Weights of a small self-supervised audio encoder (BEST-RQ).
Data: trained on acted Russian speech (Dusha), 26041 training examples, 67.8 epochs.
Rows from block 7, named by matrix and row number. Each number is 200 + 20 x the weight over its row's rms, rounded and kept within 0 to 999. All counts start at 0. After the name is the row's rms in percent of the matrix's.
# convs0: expand pointwise conv (model.blocks.7.convs.0.weight, 640x160x1), inputs 108-159
convs0.160,091,198,195,172,203,167,214,185,219,228,162,207,222,205,228,185,206,208,182,220,205,210,201,208,207,175,194,187,210,196,194,219,211,207,206,208,191,193,188,195,210,176,237,206,205,209,172,208,243,175,242,211,177
convs0.161,115,181,196,227,178,222,175,236,218,209,238,189,219,181,200,187,198,185,204,179,210,202,244,165,180,205,213,215,161,198,195,200,211,223,200,216,239,201,193,219,196,169,232,179,226,198,161,225,194,192,142,214,204
convs0.162,107,205,217,180,156,153,191,176,239,209,216,221,185,220,186,193,223,197,194,192,215,190,197,211,193,175,205,184,183,213,216,222,232,207,201,192,190,213,207,213,209,212,237,176,178,170,196,202,208,195,199,198,211
convs0.163,107,193,218,210,190,231,214,200,223,180,184,215,216,210,225,267,179,159,197,205,212,226,210,199,194,214,200,197,196,214,220,216,181,214,191,216,202,181,199,205,212,248,152,225,192,202,200,194,211,208,145,192,209
convs0.164,101,175,225,189,208,184,204,203,181,195,176,239,251,216,234,230,231,208,180,224,187,225,195,225,211,183,207,199,221,186,192,222,182,201,188,198,183,211,192,217,245,227,176,187,210,201,180,221,187,161,199,190,203
convs0.165,110,177,217,199,198,148,224,206,215,179,198,215,197,223,197,190,211,200,183,232,178,206,184,193,200,194,191,183,222,209,193,183,209,184,202,180,187,200,224,210,208,225,195,204,179,171,214,172,205,188,257,208,207
convs0.166,102,208,201,199,176,208,194,205,195,179,157,183,183,201,225,187,203,204,187,234,190,184,197,204,203,174,193,173,221,200,172,185,208,224,193,192,215,200,209,222,241,206,184,188,181,240,207,187,208,191,228,179,200
convs0.167,125,217,197,233,176,205,159,214,198,200,175,189,185,171,208,197,214,207,221,200,183,215,204,202,191,213,204,162,212,198,209,200,213,207,209,216,222,187,197,193,192,181,200,178,219,199,197,202,221,205,219,178,194
convs0.168,066,202,183,184,176,214,223,214,200,209,202,214,179,154,206,192,188,222,195,208,205,227,230,191,197,219,218,202,223,176,224,192,204,183,197,249,191,189,228,187,208,181,204,205,195,212,202,174,197,201,230,197,214
convs0.169,103,176,172,216,248,183,219,210,213,181,201,221,218,193,224,207,199,215,178,199,213,201,202,191,221,201,197,222,169,169,186,203,169,208,199,221,182,226,174,186,235,198,185,199,204,211,193,188,210,217,206,213,153
convs0.170,099,205,194,180,176,196,198,227,214,226,190,220,228,173,206,179,225,193,215,157,199,191,206,213,187,199,200,198,154,190,208,209,255,237,217,194,180,218,197,208,206,213,206,182,184,205,201,176,178,182,216,200,190
convs0.171,113,226,213,209,181,237,180,242,199,202,227,224,165,194,206,219,162,184,194,210,220,221,193,177,212,211,194,202,221,221,197,184,214,204,238,204,217,196,216,176,198,223,178,180,217,214,220,198,201,234,164,179,167
convs0.172,104,210,200,235,213,206,227,201,212,237,191,195,205,229,206,200,197,203,202,215,207,215,193,196,183,209,179,178,194,188,162,160,188,149,169,216,199,209,157,185,187,203,211,208,204,202,226,223,229,229,223,213,186
convs0.173,108,215,189,196,185,187,192,175,190,206,190,195,202,205,190,245,187,221,187,228,195,218,209,185,187,216,196,162,197,200,183,197,230,207,205,183,211,161,263,225,217,201,202,182,192,187,234,211,222,210,210,167,196
convs0.174,095,238,225,185,188,210,199,192,165,198,202,191,195,198,199,214,140,191,197,245,204,225,224,190,175,226,180,178,212,167,216,171,208,205,197,235,232,213,241,206,188,231,177,244,214,199,219,212,212,217,186,178,215
convs0.175,103,200,204,196,220,178,199,180,177,199,213,207,189,174,177,230,184,181,189,189,177,202,191,144,217,173,219,186,189,190,218,202,213,177,204,188,202,206,193,174,177,192,178,203,219,176,192,175,211,210,199,196,214
convs0.176,104,216,186,195,244,206,185,183,171,176,194,190,214,227,186,183,163,224,188,206,193,218,207,198,204,191,171,174,182,210,198,184,209,209,203,188,226,204,240,243,194,195,161,215,182,201,188,195,229,212,212,174,201
convs0.177,101,249,190,213,216,197,207,237,210,205,179,187,190,201,200,223,224,200,237,198,198,205,219,215,224,241,217,203,173,186,191,174,226,223,184,204,206,182,158,174,193,180,180,181,205,230,182,205,190,209,183,224,199
convs0.178,099,168,242,213,169,192,188,184,196,195,186,202,198,224,180,197,238,191,213,207,198,185,166,201,218,198,207,223,187,186,180,194,178,201,222,193,224,210,203,203,212,212,200,183,158,192,187,201,182,205,198,193,195
convs0.179,102,229,177,181,230,212,194,202,175,209,221,196,181,187,182,169,183,195,185,218,229,214,228,198,206,190,214,220,211,202,189,177,217,201,231,181,199,188,189,192,216,175,192,183,200,203,154,188,200,203,195,190,183
convs0.180,066,209,179,209,192,179,183,219,215,236,219,214,187,198,173,197,200,180,226,211,204,199,194,199,217,217,184,221,217,210,202,194,218,181,219,218,203,230,182,214,190,200,185,185,186,182,184,211,200,215,165,178,226
convs0.181,108,201,217,167,174,180,197,216,222,206,194,243,154,227,169,248,206,184,193,172,233,178,194,219,220,208,190,236,202,190,216,185,201,227,202,196,206,207,225,209,214,225,206,184,212,191,207,211,202,218,191,177,183
convs0.182,094,209,231,206,189,210,181,189,216,195,179,222,219,183,206,181,202,185,188,235,213,234,204,198,208,227,204,203,236,227,212,155,217,210,214,203,176,198,206,222,187,175,194,223,167,216,222,181,205,203,251,219,197
convs0.183,108,214,199,219,150,220,226,186,183,188,166,193,202,174,232,182,180,200,212,190,205,191,197,184,185,209,212,193,221,200,196,197,219,238,210,196,178,221,222,210,229,183,217,149,199,201,209,206,226,225,210,223,210
convs0.184,112,224,189,218,181,204,204,213,174,208,170,187,230,199,190,231,200,210,184,222,228,242,190,183,219,217,204,190,222,201,202,180,219,188,196,230,207,236,233,187,177,199,194,226,213,230,209,169,234,193,221,193,202
convs0.185,114,185,209,200,139,163,197,219,213,212,196,205,209,207,190,205,216,178,208,180,190,193,227,206,198,201,192,221,183,187,225,202,248,211,207,204,187,175,193,216,213,181,219,189,168,189,199,184,195,203,206,171,205
convs0.186,112,229,211,188,191,207,211,232,210,198,178,196,204,214,218,174,190,179,188,223,202,262,224,196,207,225,168,192,213,190,200,183,234,218,207,224,247,222,180,210,179,232,209,207,227,210,183,187,194,209,197,220,223
convs0.187,092,173,169,220,252,171,239,219,206,200,199,232,215,239,177,187,183,205,198,219,170,188,203,229,216,208,212,193,190,181,163,191,170,169,211,170,249,177,209,209,194,201,219,240,178,204,178,196,205,188,207,188,217
convs0.188,096,215,193,215,204,209,199,209,189,191,188,215,192,192,222,212,184,194,216,235,197,240,184,201,209,201,195,188,231,209,209,199,195,187,201,197,220,195,163,204,188,216,182,173,178,218,195,227,212,197,208,228,193
convs0.189,090,227,197,224,171,189,188,201,203,177,178,214,210,169,187,188,197,223,203,205,239,226,184,180,202,196,196,174,218,195,213,174,190,188,205,235,166,174,168,228,207,201,184,173,178,189,226,193,201,218,232,218,212
convs0.190,066,225,196,184,138,226,212,242,182,206,160,196,201,186,212,212,199,172,176,203,176,225,207,182,164,209,206,185,207,154,188,179,235,216,217,194,241,160,232,212,204,187,176,210,225,191,207,191,197,217,203,211,215
convs0.191,112,215,186,228,180,203,189,199,231,198,183,225,177,191,218,221,205,199,196,199,219,172,168,191,201,194,206,196,185,240,216,208,205,209,222,189,208,163,191,183,187,200,245,158,166,203,254,205,204,182,226,211,180
convs0.192,104,233,198,190,180,192,186,198,220,168,183,192,232,197,186,182,211,207,163,223,187,208,180,204,179,178,196,230,180,169,174,189,203,200,189,211,226,189,197,194,231,189,201,148,178,198,194,223,209,231,218,181,209
convs0.193,097,211,201,191,164,203,190,172,182,215,189,213,189,223,205,228,198,182,179,201,207,217,190,188,188,204,200,182,221,195,182,184,205,219,214,225,223,218,247,168,197,235,186,214,222,244,202,197,206,193,223,237,177
convs0.194,110,176,175,240,180,175,205,211,221,203,234,189,186,184,228,212,213,193,231,157,199,175,201,205,216,221,209,210,177,178,202,183,222,188,216,202,200,212,215,186,203,199,200,165,188,174,174,206,227,169,166,220,194
convs0.195,107,208,179,199,198,219,204,166,205,225,197,187,218,187,180,185,222,219,193,192,192,224,181,245,190,189,215,225,184,204,206,184,212,197,192,209,177,217,217,184,189,208,246,184,196,185,195,155,189,199,180,231,195
convs0.196,064,229,190,187,181,190,204,173,218,234,220,236,207,174,223,223,210,220,190,173,215,196,230,203,224,207,186,199,207,219,228,168,205,218,220,207,228,194,226,242,197,208,173,207,215,195,190,191,193,211,183,198,217
convs0.197,102,189,198,206,218,234,209,235,209,186,168,238,213,167,215,206,157,183,231,225,220,235,197,189,210,219,214,179,212,224,220,208,208,187,188,194,182,158,167,198,195,188,245,202,197,189,196,210,201,197,214,182,202
convs0.198,061,213,188,209,207,191,202,207,188,221,211,208,204,171,152,195,167,229,206,201,239,189,211,207,161,230,249,198,173,178,215,198,199,208,197,256,219,190,197,222,187,148,191,213,186,223,191,222,212,192,190,179,215
convs0.199,088,197,204,179,165,169,179,191,174,202,174,190,199,181,205,210,186,159,206,208,223,209,190,179,203,190,218,209,218,162,193,164,211,227,202,200,217,171,236,209,208,214,192,191,190,197,173,219,199,198,208,217,221
convs0.200,101,216,202,193,170,183,180,226,186,165,166,203,192,183,176,211,178,189,225,218,240,179,186,184,223,199,180,210,193,171,196,149,212,227,204,227,191,226,190,205,188,178,219,187,195,180,212,187,219,202,175,181,213
convs0.201,116,180,208,209,209,160,190,190,215,185,182,180,220,230,236,242,207,189,209,189,208,212,198,218,200,198,203,195,210,180,225,230,169,201,168,210,209,197,214,238,216,206,182,211,219,172,176,205,240,165,164,244,210
convs0.202,096,195,195,191,179,199,162,204,181,195,193,221,231,198,214,208,215,171,203,214,219,176,170,213,219,176,168,172,205,193,192,185,182,227,197,192,181,162,173,235,188,226,192,213,212,223,187,197,188,188,188,209,211
convs0.203,116,167,243,196,201,183,212,216,206,194,170,211,210,244,164,230,200,187,210,221,217,193,204,197,181,203,173,214,195,183,186,206,217,205,206,199,205,231,240,191,206,233,192,209,189,177,192,175,223,187,216,197,224
convs0.204,127,203,231,177,180,180,204,217,201,193,219,157,177,221,208,187,201,206,202,206,221,176,220,203,186,180,219,219,197,199,162,190,186,197,198,209,221,252,199,222,181,186,187,257,189,205,185,165,225,214,209,180,196
convs0.205,092,184,214,212,210,202,198,156,169,220,182,190,172,187,240,233,216,171,209,174,192,184,180,186,207,202,231,168,226,213,217,188,219,165,193,181,189,224,183,203,170,200,237,218,196,245,180,205,174,195,143,196,218
convs0.206,100,192,180,214,165,181,220,181,226,218,151,221,216,195,197,213,214,205,207,191,198,213,201,189,198,212,213,205,206,193,213,192,188,252,201,200,164,185,200,168,206,190,216,187,225,223,192,219,217,185,213,239,186
convs0.207,077,240,197,202,193,188,186,188,212,202,153,172,191,226,196,192,190,175,195,214,186,208,221,209,172,216,193,181,223,185,169,166,242,173,187,206,234,187,224,206,237,192,145,172,207,223,198,215,225,198,215,209,239
convs0.208,119,141,192,225,186,156,203,163,181,227,222,228,200,237,200,200,203,189,200,197,177,192,165,197,194,207,183,182,236,200,143,219,207,175,225,173,230,176,233,195,195,199,208,207,198,178,163,199,203,173,182,199,233
convs0.209,081,197,216,203,194,189,185,181,194,185,173,207,223,208,214,194,180,191,221,187,227,185,205,174,204,202,199,189,235,152,193,169,185,180,196,193,218,207,205,205,207,199,130,210,209,180,172,190,220,211,199,227,216
convs0.210,099,192,196,173,174,246,158,208,200,223,213,204,226,236,224,183,163,175,205,213,215,204,197,178,198,226,190,167,196,194,200,201,209,222,206,187,204,160,185,193,218,209,229,213,216,220,188,200,183,207,153,159,189
convs0.211,092,223,199,211,205,183,229,215,226,204,231,185,200,208,219,195,194,201,212,182,210,184,197,185,222,217,188,186,203,230,184,176,217,206,219,180,198,204,208,212,191,195,156,203,209,171,199,206,220,208,161,188,201
convs0.212,075,179,179,230,219,195,200,210,185,167,199,199,194,184,179,167,169,235,239,198,202,213,195,194,191,191,231,164,209,194,183,204,192,217,202,201,178,213,205,193,216,167,203,230,177,223,210,219,179,203,198,200,205
convs0.213,107,201,207,207,161,186,173,179,205,213,195,208,206,185,157,242,204,188,210,185,195,195,172,197,202,171,214,208,211,228,241,205,214,229,214,197,198,192,195,195,207,184,207,145,213,192,199,223,132,195,169,193,242
convs0.214,098,218,236,187,172,210,193,217,182,210,230,209,188,204,208,216,170,176,197,236,211,200,212,152,189,185,210,169,213,192,225,171,208,206,181,186,192,217,195,193,212,208,227,191,173,190,201,197,209,187,193,220,154
convs0.215,117,222,219,220,245,200,216,205,145,204,191,206,225,169,196,205,216,183,218,192,158,221,169,210,211,205,226,183,207,251,188,227,190,197,196,176,194,197,156,188,186,194,193,174,190,201,202,207,194,213,210,195,178
convs0.216,104,250,224,192,170,195,210,206,174,213,180,197,230,206,221,171,175,190,200,216,206,232,200,211,197,212,196,181,207,182,175,176,255,205,203,208,224,208,245,209,209,190,196,213,235,187,176,189,239,219,205,185,227
convs0.217,116,226,208,216,165,227,222,227,204,188,158,210,228,187,174,201,208,210,214,217,193,218,199,195,219,224,194,215,207,211,175,219,215,253,211,164,193,214,248,179,194,187,214,209,209,202,154,187,197,168,189,199,181
convs0.218,075,216,208,176,166,201,188,196,165,208,186,196,186,178,193,229,170,186,187,199,205,240,218,197,180,197,209,195,203,182,224,171,193,215,195,201,188,190,231,189,189,215,180,221,216,218,219,183,185,231,166,208,216
convs0.219,114,199,168,196,185,184,164,174,225,232,200,192,200,185,192,180,207,200,178,171,204,205,149,204,207,210,189,184,180,212,238,192,220,197,190,178,223,183,210,177,206,215,239,190,216,172,188,183,180,173,196,178,189
convs0.220,106,201,208,192,202,197,191,213,211,207,227,201,212,231,176,206,212,187,207,221,218,226,193,188,224,204,211,201,215,166,250,224,217,181,214,195,218,154,168,201,211,219,206,275,196,206,166,181,193,151,213,210,208