A small self-supervised audio encoder (BEST-RQ), trained from scratch: 26041 training examples.
Rows from block 5, named by matrix and row number. Each number is 128 + 32 x the weight over its row's rms, rounded and kept within 0 to 255. All counts start at 0. Numbers have three digits each. After the name is the row's rms in percent of the matrix's.
# convs2: project pointwise conv (model.blocks.5.convs.2.weight, 160x512x1), inputs 384-447
convs2.61 103:127099143101103158168090093158148181172120115137161181062175119139160162109113098098111157081094074166122124063159154116140168137120096127158143104153091142117080137084164149118070149164135136
convs2.62 098:157121119135148089082128116125070162111133160156187132146117084126111148162112092086103138097129119132133178095174124093104144138090116055149099138102101191062136116135222145096127109141157129
convs2.63 097:140134156174136138090128127134052125136126091118139141066145123144067095142100135098137158100092154191160124151125074188133119163028241130187124177137118115114107066187090141166103194128137134
convs2.64 094:156127088096163099098191081130083120109126128187102132089073116140091164066098137144125189115078108134085120114074142142088049163125115059136152121088169100118074099121113096116108102114159180
convs2.65 102:150120115113121207128093074135152109144124117093091108115135165141201097160145088107142071136094118133131188136143117167158201159138166145151189128128119123161146211144116127169128140136118065
convs2.66 099:134129163133138182150179074147147087088132120169155173098136154119209133144185112143138102123119102098179095179124096106094171128137094102160114159152122079117109183236108122094095084204084113
convs2.67 103:116140113132178099099131152203155133142135154126120104088093137104137141100151148144086099183169093122112130152114073130182130145087114080151150163078088156135139158168048180096089133114112161
convs2.68 099:140156171140156156056114140137084148170174176185105131144100145128143132142093166160169175144136133085137125148079118129119095112090196109183171214161145093126070065148112088194167142141225158
convs2.69 099:115159118096174182078160095141142155114079141113119123098095129133179147129132098085090136118117112169100155177155128111178164150128163156130120106177158094115117069107123170148093129201080070
convs2.70 100:159156188103096150123115131181156116178096150144148158125124103141123089162069128118150126179142073146125109202130162172125177071110165184115113151138125091147074144122173088080085159127080149
convs2.71 095:131087100156127093065107104113139130124111160073130120127132079140112113103110104148131180111118064110097127157129098105133130145108131150096147152159155118104170062079088105148143125095134188
convs2.72 104:091162083093155081146129095172140120160114170144128152148130093144097119112132098121104175132119122191117156136054169127098147140116125119127144137117165195112072118083115106176134107147113191
convs2.73 098:110071131119129158150140109132130097073085128116113128127114211113159115124103135182141114101116138146120091143171141141132079117127150085091121135066115131098082086083098129126124164137087138
convs2.74 106:112179097129157107126111085126162186134093133087146144081146181139088113176141135121150159149117070131122124058134112092166097159092115079042094065118140064113125074132147163161091102168130080
convs2.75 100:120125148182143098163164139164166090154184101145146163135127062085141162131119164210115096144105146198132086140100103162083114131186113128126115148122135219086127130110203157077173173163134158
convs2.76 107:122112125178095108131052060173141121151168141155136139157151127140137131119158149113116089133119131127121106127121089102141163156116090115095139114138121109143178137205081105156133104169149114
convs2.77 108:130148155108156150108121090144090149146165120130132118134134104075032159127124141116119108154132155133139202122126100142171135126112115128086088184161060160157181147124115150160169122093111089
convs2.78 105:110113136113106170057072099090073157126120132127121189124165224103114105117120119058162172128092140124100160149169124138135124152113128108171116126121102156109136062109134044116162098139121076
convs2.79 090:083146153102187155149137140091123118105138092129103105123066110122150109144152107113148132113124139122138146117099092100091102136198177066104091144149109137126147168155103198128142110118083045
convs2.80 100:204189153115144139127122130152126166130117139154167114146119176136195108115096149105139119145117151156075115198094127109167116093129130183162139142043078139105170124138128047148102105148120087
convs2.81 104:120122152124171137167121090092122129100049142136150179104129131177166101126095085058115168121163107134120138170097166121139207116130171130134093134084111090062054156164109069121094113143127083
convs2.82 097:179150167135093172114142100173076078153166122113108132125166158105122105156107144029139089149105140066171171139129087076151149112129086150179109133111165156150126118074213108117120118062126139
convs2.83 107:133097159138092112102150122114158149165153145164087128164149087121085089133137128132148117129108108148153127148170119109075140095175196155054206158101141086113075133147104155104151147144157080
convs2.84 092:132099090030128092181156141138120088027125114095062107165160100108110145117124103151110048127128122104116140105111143160089145081114120126142123128137123128154113155119104168115162115095062088
convs2.85 097:161130085127127157144146124050145154099109152075129142147140150153175197137124123112088151109144098141135124060097166091083157116125127117097107105126158176076079117112128113164132122132134155
convs2.86 106:142059121156120095144123182149165077141139084149120129059096119118067123162135155147099075102093149109126091159114099112106098125159146120134120090108150119140102168169130138114104150168101189
convs2.87 098:088143113132138069151199152161160148087081166152121177138139060166128126110163147118179123157156140120084090167107130106113127123126127121083183114181115118086104128161130148107104094144145127
convs2.88 110:149137155142078157101143102148141097108123165158160179151138182107141108131099160095110107126166185169166123106179089143087126125097085177138045159145093122140186109098119118080157158156097060
convs2.89 095:135140126124092098137131100140097112155119119088123124129091115155074154112098084149094075108119128120108117073148106109161140124133155176079102140094187118180199138141129132157143150104100142
convs2.90 097:120156148152117071039140115139126132160134107130148128137064086110143086143117106118170181086093081169089088140155170141123090133138102085096157130171154127097104165144192117114116131150170110
convs2.91 099:131126132110147139112134126075133170129161117198157081112156133172208157139083152125149140121117128171131197095134127100155147157137128081196169206115087184172144203137108125122088112114123087
convs2.92 096:131166187170133110145156186153090122095138139086124129090186120114200072166151164099111106144154131137110111170122090141098178159094086085215164191125117140105126142110146159124131148164178097
convs2.93 099:121151146092152154101113143142166143162170103126144135120167112130154134163142138105162124145104135160158139137127133122137096121163191146167100160074168116158122087126061113096099118116081082
convs2.94 094:124171141105161068101145181149092071117130108123091110117124120063045111091079149104111132184111157101095120140083114104116146147118070099134073146141109110123121072093181106125157118174163082
convs2.95 093:095132141143103093105169106129171063122124140139094157145031084167097154103094155194073144180146113053104152019093097122127111145106101145131112152150109161198207133111152134176165108154117214
convs2.96 101:089193134071192074082151120089182069154091097140099145143096144115130092132078108137153101133078163146079121155180100078114138137100187085118170140118130107090111177145125134158148102177158123
convs2.97 103:124141153199147104129089142122008145180169113121118125075171131144078122179107166087104191132125124106136163136062116095117107133128100129116118201113114177127152134187076136145088114093135123
convs2.98 115:153089150151119090090182105176115119154147120157137123108144074132116089131142146159084119105133123128149087156159131123122122133129142166174116128164198180120111083084057108155069122162104136
convs2.99 102:062143048143149137126088134173140115104138123126195160126132144124123128087117127152111107122161122121125148014114132104143139127116121077190092117198153157146156098064135096133133111141090076
convs2.100 111:155118089151086168185162084134167143172185157144157122134143098130170155158155139127105094159169086100183132099168109099106142090130094120124083183172148105096112119122123152113088121148093184
convs2.101 096:175183085076154173137141085156162120162156093130138101106118170104112158142087173128130153144131137113171145164157120140129125114109114094173107137107140142153140141079071130148139143141207093
convs2.102 095:142111113104138094144090147171177123087114140123119160130106149118126085114121194103128128145153120126118086172092126151124171122106145178191144140144078084117092086117078127103114159123105080
convs2.103 100:136141119104172134144059202163131111180145128077119176111116102088100172119082135130080117172135139117115132107103148163126123098116143111100082141163155164155136129134167112128115101120067186
convs2.104 094:176132120120099152122136175156067161143115154079160098170111140145131121180127095137096144175117119155151125079139124130131108144125088130142133156136163163081189122105122105151104090133094190
convs2.105 104:069105118149125113090070077084128101126108145130145160079157130137061196123116115144124172111124101113164117091138142126139160088124094138073104126119136096169143062124124118124084159080148179
convs2.106 103:154151090081126143088102177126169111087112136186140129182083100113196135102156095076181105167131064084124131148084185125148124111110103091076158124128144069126095120099161068073131084107127144
convs2.107 097:134070135155155155175100134116091163090106137120136128104157121197125143084146139146089120093114126149154109050129129080144103096097128171140198113130099161189191132127086188136144153109140179
convs2.108 102:095125141161124117165139103102165121162068135106171158099124145173204126144127076173158143131123098175113118103131147136152186114114185162094167166106136063100165136154111069140071111131135185
convs2.109 096:095098127064098100126111101098165120113125123192179127156130071118166183151082089137148078139130153125157146165116144203157150123141162083146073170141154157132044108090118144040091096136054099
convs2.110 103:132154127138172116140127186108117106111135111122114069175125161099134091117097189141160148148130117080145111131148158131147096103165040111102127105134145076157122049108144072140136130089128123
convs2.111 101:164181138107138104147162103104096110118154121114155110144096113096138100109173149150156144127135132074162141125146168113153134089114149126108081138153117111137113119103177093092150071149167053
convs2.112 092:115139122125118102111148165110134078112046138116137159143101165117127121119098156150112164156164164063133056140158129126056116113093105159166114093115142070112069129150135115165141133137125210
convs2.113 100:097126182128096170141170232192197113144173123079164137149091143120128112173148098138160144113129122114123147167112139075084131095201144105170142156113131118127176112077171077109146134082121150
convs2.114 095:123067184132130196188116158089149139153175123117117119075168108159183128165171154153111102096154139115204083113148163109092129152135142128133143123096150119155058147132129154097092129154121168
convs2.115 098:130157089175159136109157155105084083126131108162169125135101144107098137128123132163122118131122158118100163103148131122105091116112164145078162144146176161138117117119208159173101117106072183
convs2.116 097:075111151127128148054118130102172089122101127142125162144171165171095099127085108171139067158137110155150133053132107156134133127145122128095194134171134133174062083078124112122173156085144105
convs2.117 096:165112099091178127073179142123157108105108146092142148177093111150110129113092130149075051157163128119085117119135125128145118156085144151064147155137164141153095128104126131122160112155041124
convs2.118 091:149160138137071149146154169107131120109110115085121129131125139123068162142153135124126091106129177073178132129162117181073128113158176154121135077134105110110138089083115173140120140122129092
convs2.119 096:151136164162099155161127135132115063122139090065144190116131125120066125150183097107152143075101086178080139192111138198131123165158163085139166142134158156101064094095142181104147162132140099
convs2.120 095:100109131127096083133171117131084050125171069143134157161134101085089138164108124125118111173082170078088159144121095114090130107146134153139117143163142181092190087183121071151123120150091121
convs2.121 106:157160164085156172106096124057082210133162153171104109134126117147116133116148092127166167134164068171141176131115149147155173129083143063101154190101097093103095104164126195120140125157173145
convs2.122 106:115139128121104079148148184115081123068133091137094127119151123128080169160100115162117078171122134107118126141109091119119112070128143094133115173173142130127215102124127130142124121073071159
convs2.123 095:103102099139100167051137117163166070146128092172183162165151123120079102102163104163144103095109144141145111148151094091173142138137090189138162131170119151142175093122160162183118085147137164
convs2.124 092:102120109128194149177097126105081118121065150114128140120115098158164099102206050118141117130147107160126120087174132126130127134244166140091116111134148113128113144198104185132103141106111107
convs2.125 097:174064171104121074183151145149088139138167057120172163105094127121111151169131174151134083089095185100147131102135120088129103067131120203124096094116141146098180150128157087119089074162126076
convs2.126 098:111129150071104142164095096073111106128116118084132137107153119128150138171140118102161168092101128108185117123107159099147109167127210096147110067144119069140056126186096157066087112124128135
convs2.127 105:114141141135132109147173117100154112085104148179142109113166111119097087132118129095146156105140122123131139181119100136135101126087124125137155110182182080128112165119094201088087111158031091
convs2.128 100:155129096115088096168098113126161126115156145119103135137144147150122183143112121122090111095139140090095137127135114130135151095147150129077147167081168161171110099116085077117136084117128172
convs2.129 092:154118179098121111131113123122145133177171180087149134127126100159184157169086120183161126109112093120145118090126109135146103179079161172130170165105149114118095120108191099112136113084146211
convs2.130 099:123117133148145146133150138186095138142145133095143185162086145123132111145149146153147145157131125168167087114151116148115092102143125220153155085083105148155126214078106104116151165099171152
convs2.131 100:132122114128135056132149143139182159143115147134161123153127098116109137118113152134127155048135133157174104154135131078135062089170118126109119124160173165153142144099091110129106124164099069
convs2.132 102:102062135122088148130130174162192110133175130126131139173157162159202102162114103115129077130138128072110102101104147148124101057137093149106143115116153177163131103081151110095130163149110096
convs2.133 100:149022134083099077089182114089126076123097131122167122161082127092174176083135138145163102114101182130152111196089153148141124116139069127067136125143146139092084103156156089163108123115206189
convs2.134 115:070136111165142128134142112108138134126115160175126152119107163140158120093137109123140174122122145103177117073152115128116053158143209162094136134146126085092113168137121128143129088110109198
convs2.135 103:103126131145131150107136062110110148137139106177134136115134156148143179068126073118145136180132149104157159159117145110197093155122194100125116099101117097120076154148072145129124103187136124
convs2.136 100:193147106152126176110154113107105139113146138185164105184161142168117159141109096128134135130148123187160142178108095141206149125126113169095160179132167136146208104149102132161121160162098132
convs2.137 093:118124136122116094104159143173174108099109151162168141128083144162191136101143111129096094122119138135087146107197121117102187126095159097080169143095109158144150143082198089127082089170141160
convs2.138 100:109109135144149117129167204111087125110106096065068107111165123140093161100209115099080156138144135130130145118117131130107131115164121103123149182136051138092154187121109104191164116129150203
convs2.139 098:147114127194193146119090067097153120160179166079124151160173225068177120154107142103101069124162116172116119112085092134126183114104133162115153128065160187096172121099116118154117160128094117
convs2.140 094:126136153135116159119085117098144113171119106116139123106115146139113127149130064174164163115100075126099128134186095202134130131143147112070164126102116129169119128106130121101095182108231161
convs2.141 099:199123138169114161142134127129061155175160154092142099093156116160152082112099115033134158142147110105147104219076154108145110124159138174098109134087144079071075121124071149114107105146119147
convs2.142 089:112164101104122162117083127135167202083125192183116135097133084197144134119172126086109183146164058183151142080146127116071134193124118130167154099135128086153149108093133144121125150142101200
convs2.143 103:129159149104171101147081137150150099164134126156161156123087109133067107116056139145109117152120157138111133123179115162139117163120136118161135114093102133109105100126118053172137109096174107
convs2.144 099:102109145143109095181085143156130154116146113186165083151098094096177079079185098103194116135126108116122168146130087156148091145143110104109126156102125082107183078160125105148114096104044151
convs2.145 102:099164139134108150150137075157099137135161118090141157157129174166132138183133154125134150173124112092046150115064139086103121111173085135125107097189130145145197131160121093141127133088052145
convs2.146 100:151154149152156145130140018158119181163172171162117096106140161157224098123097156153110137086126167155136121099171136127123122136065146112171141147067138185121084127152109129086130111144066102
convs2.147 099:121128128117113177059119099143086156176171146081149147136149147142157157097049080095148207194130106180159124134096128145076094115131101171092129129152148157097079182108114136062101121102104192
convs2.148 099:127174069095143085156142137163082112073101154200180154126141094073044145096105137129101149190105095094110155120104065122126129109153136073124098170140126143131095130072174091099106103111053118
convs2.149 109:133080111134178167097095116102118121143132121080112132115100158063102105110149114103129122102086155135107131113149133129167153153103144135116129112112132135136232061148089170149084131135122124
convs2.150 100:077057108154094098119192106124160087109160087131110164157117110101118147134175121155092085105112156112131120100118105125149102120141117091138119117163107211119102116149130085097143122163090091
convs2.151 106:151108109143194140027145166156133082072100121161152125152137162108138132060110115131137130145131128073087151132127089161149139150101054114151165146074109091107177123079109135195156156115140187
convs2.152 100:117161158154113126068117051097066171180121182137085111110182100173132147098109102114118238129196126163220117119102132082159147141104114195160148105126091116114127169160104104130151157085207199
convs2.153 102:131162172159071137124112154161166137143157167156116099117149129135114127153137155143101129168149113115116154067129170130082206136157158119161135119131095135173232082119197108168111140141142184
convs2.154 105:117157154088131109137111173150137190135132137119133079165116093136064134140099137156132155210163192133142146122161094098125141164128156120130154123154129139117131122100114206086137096083148154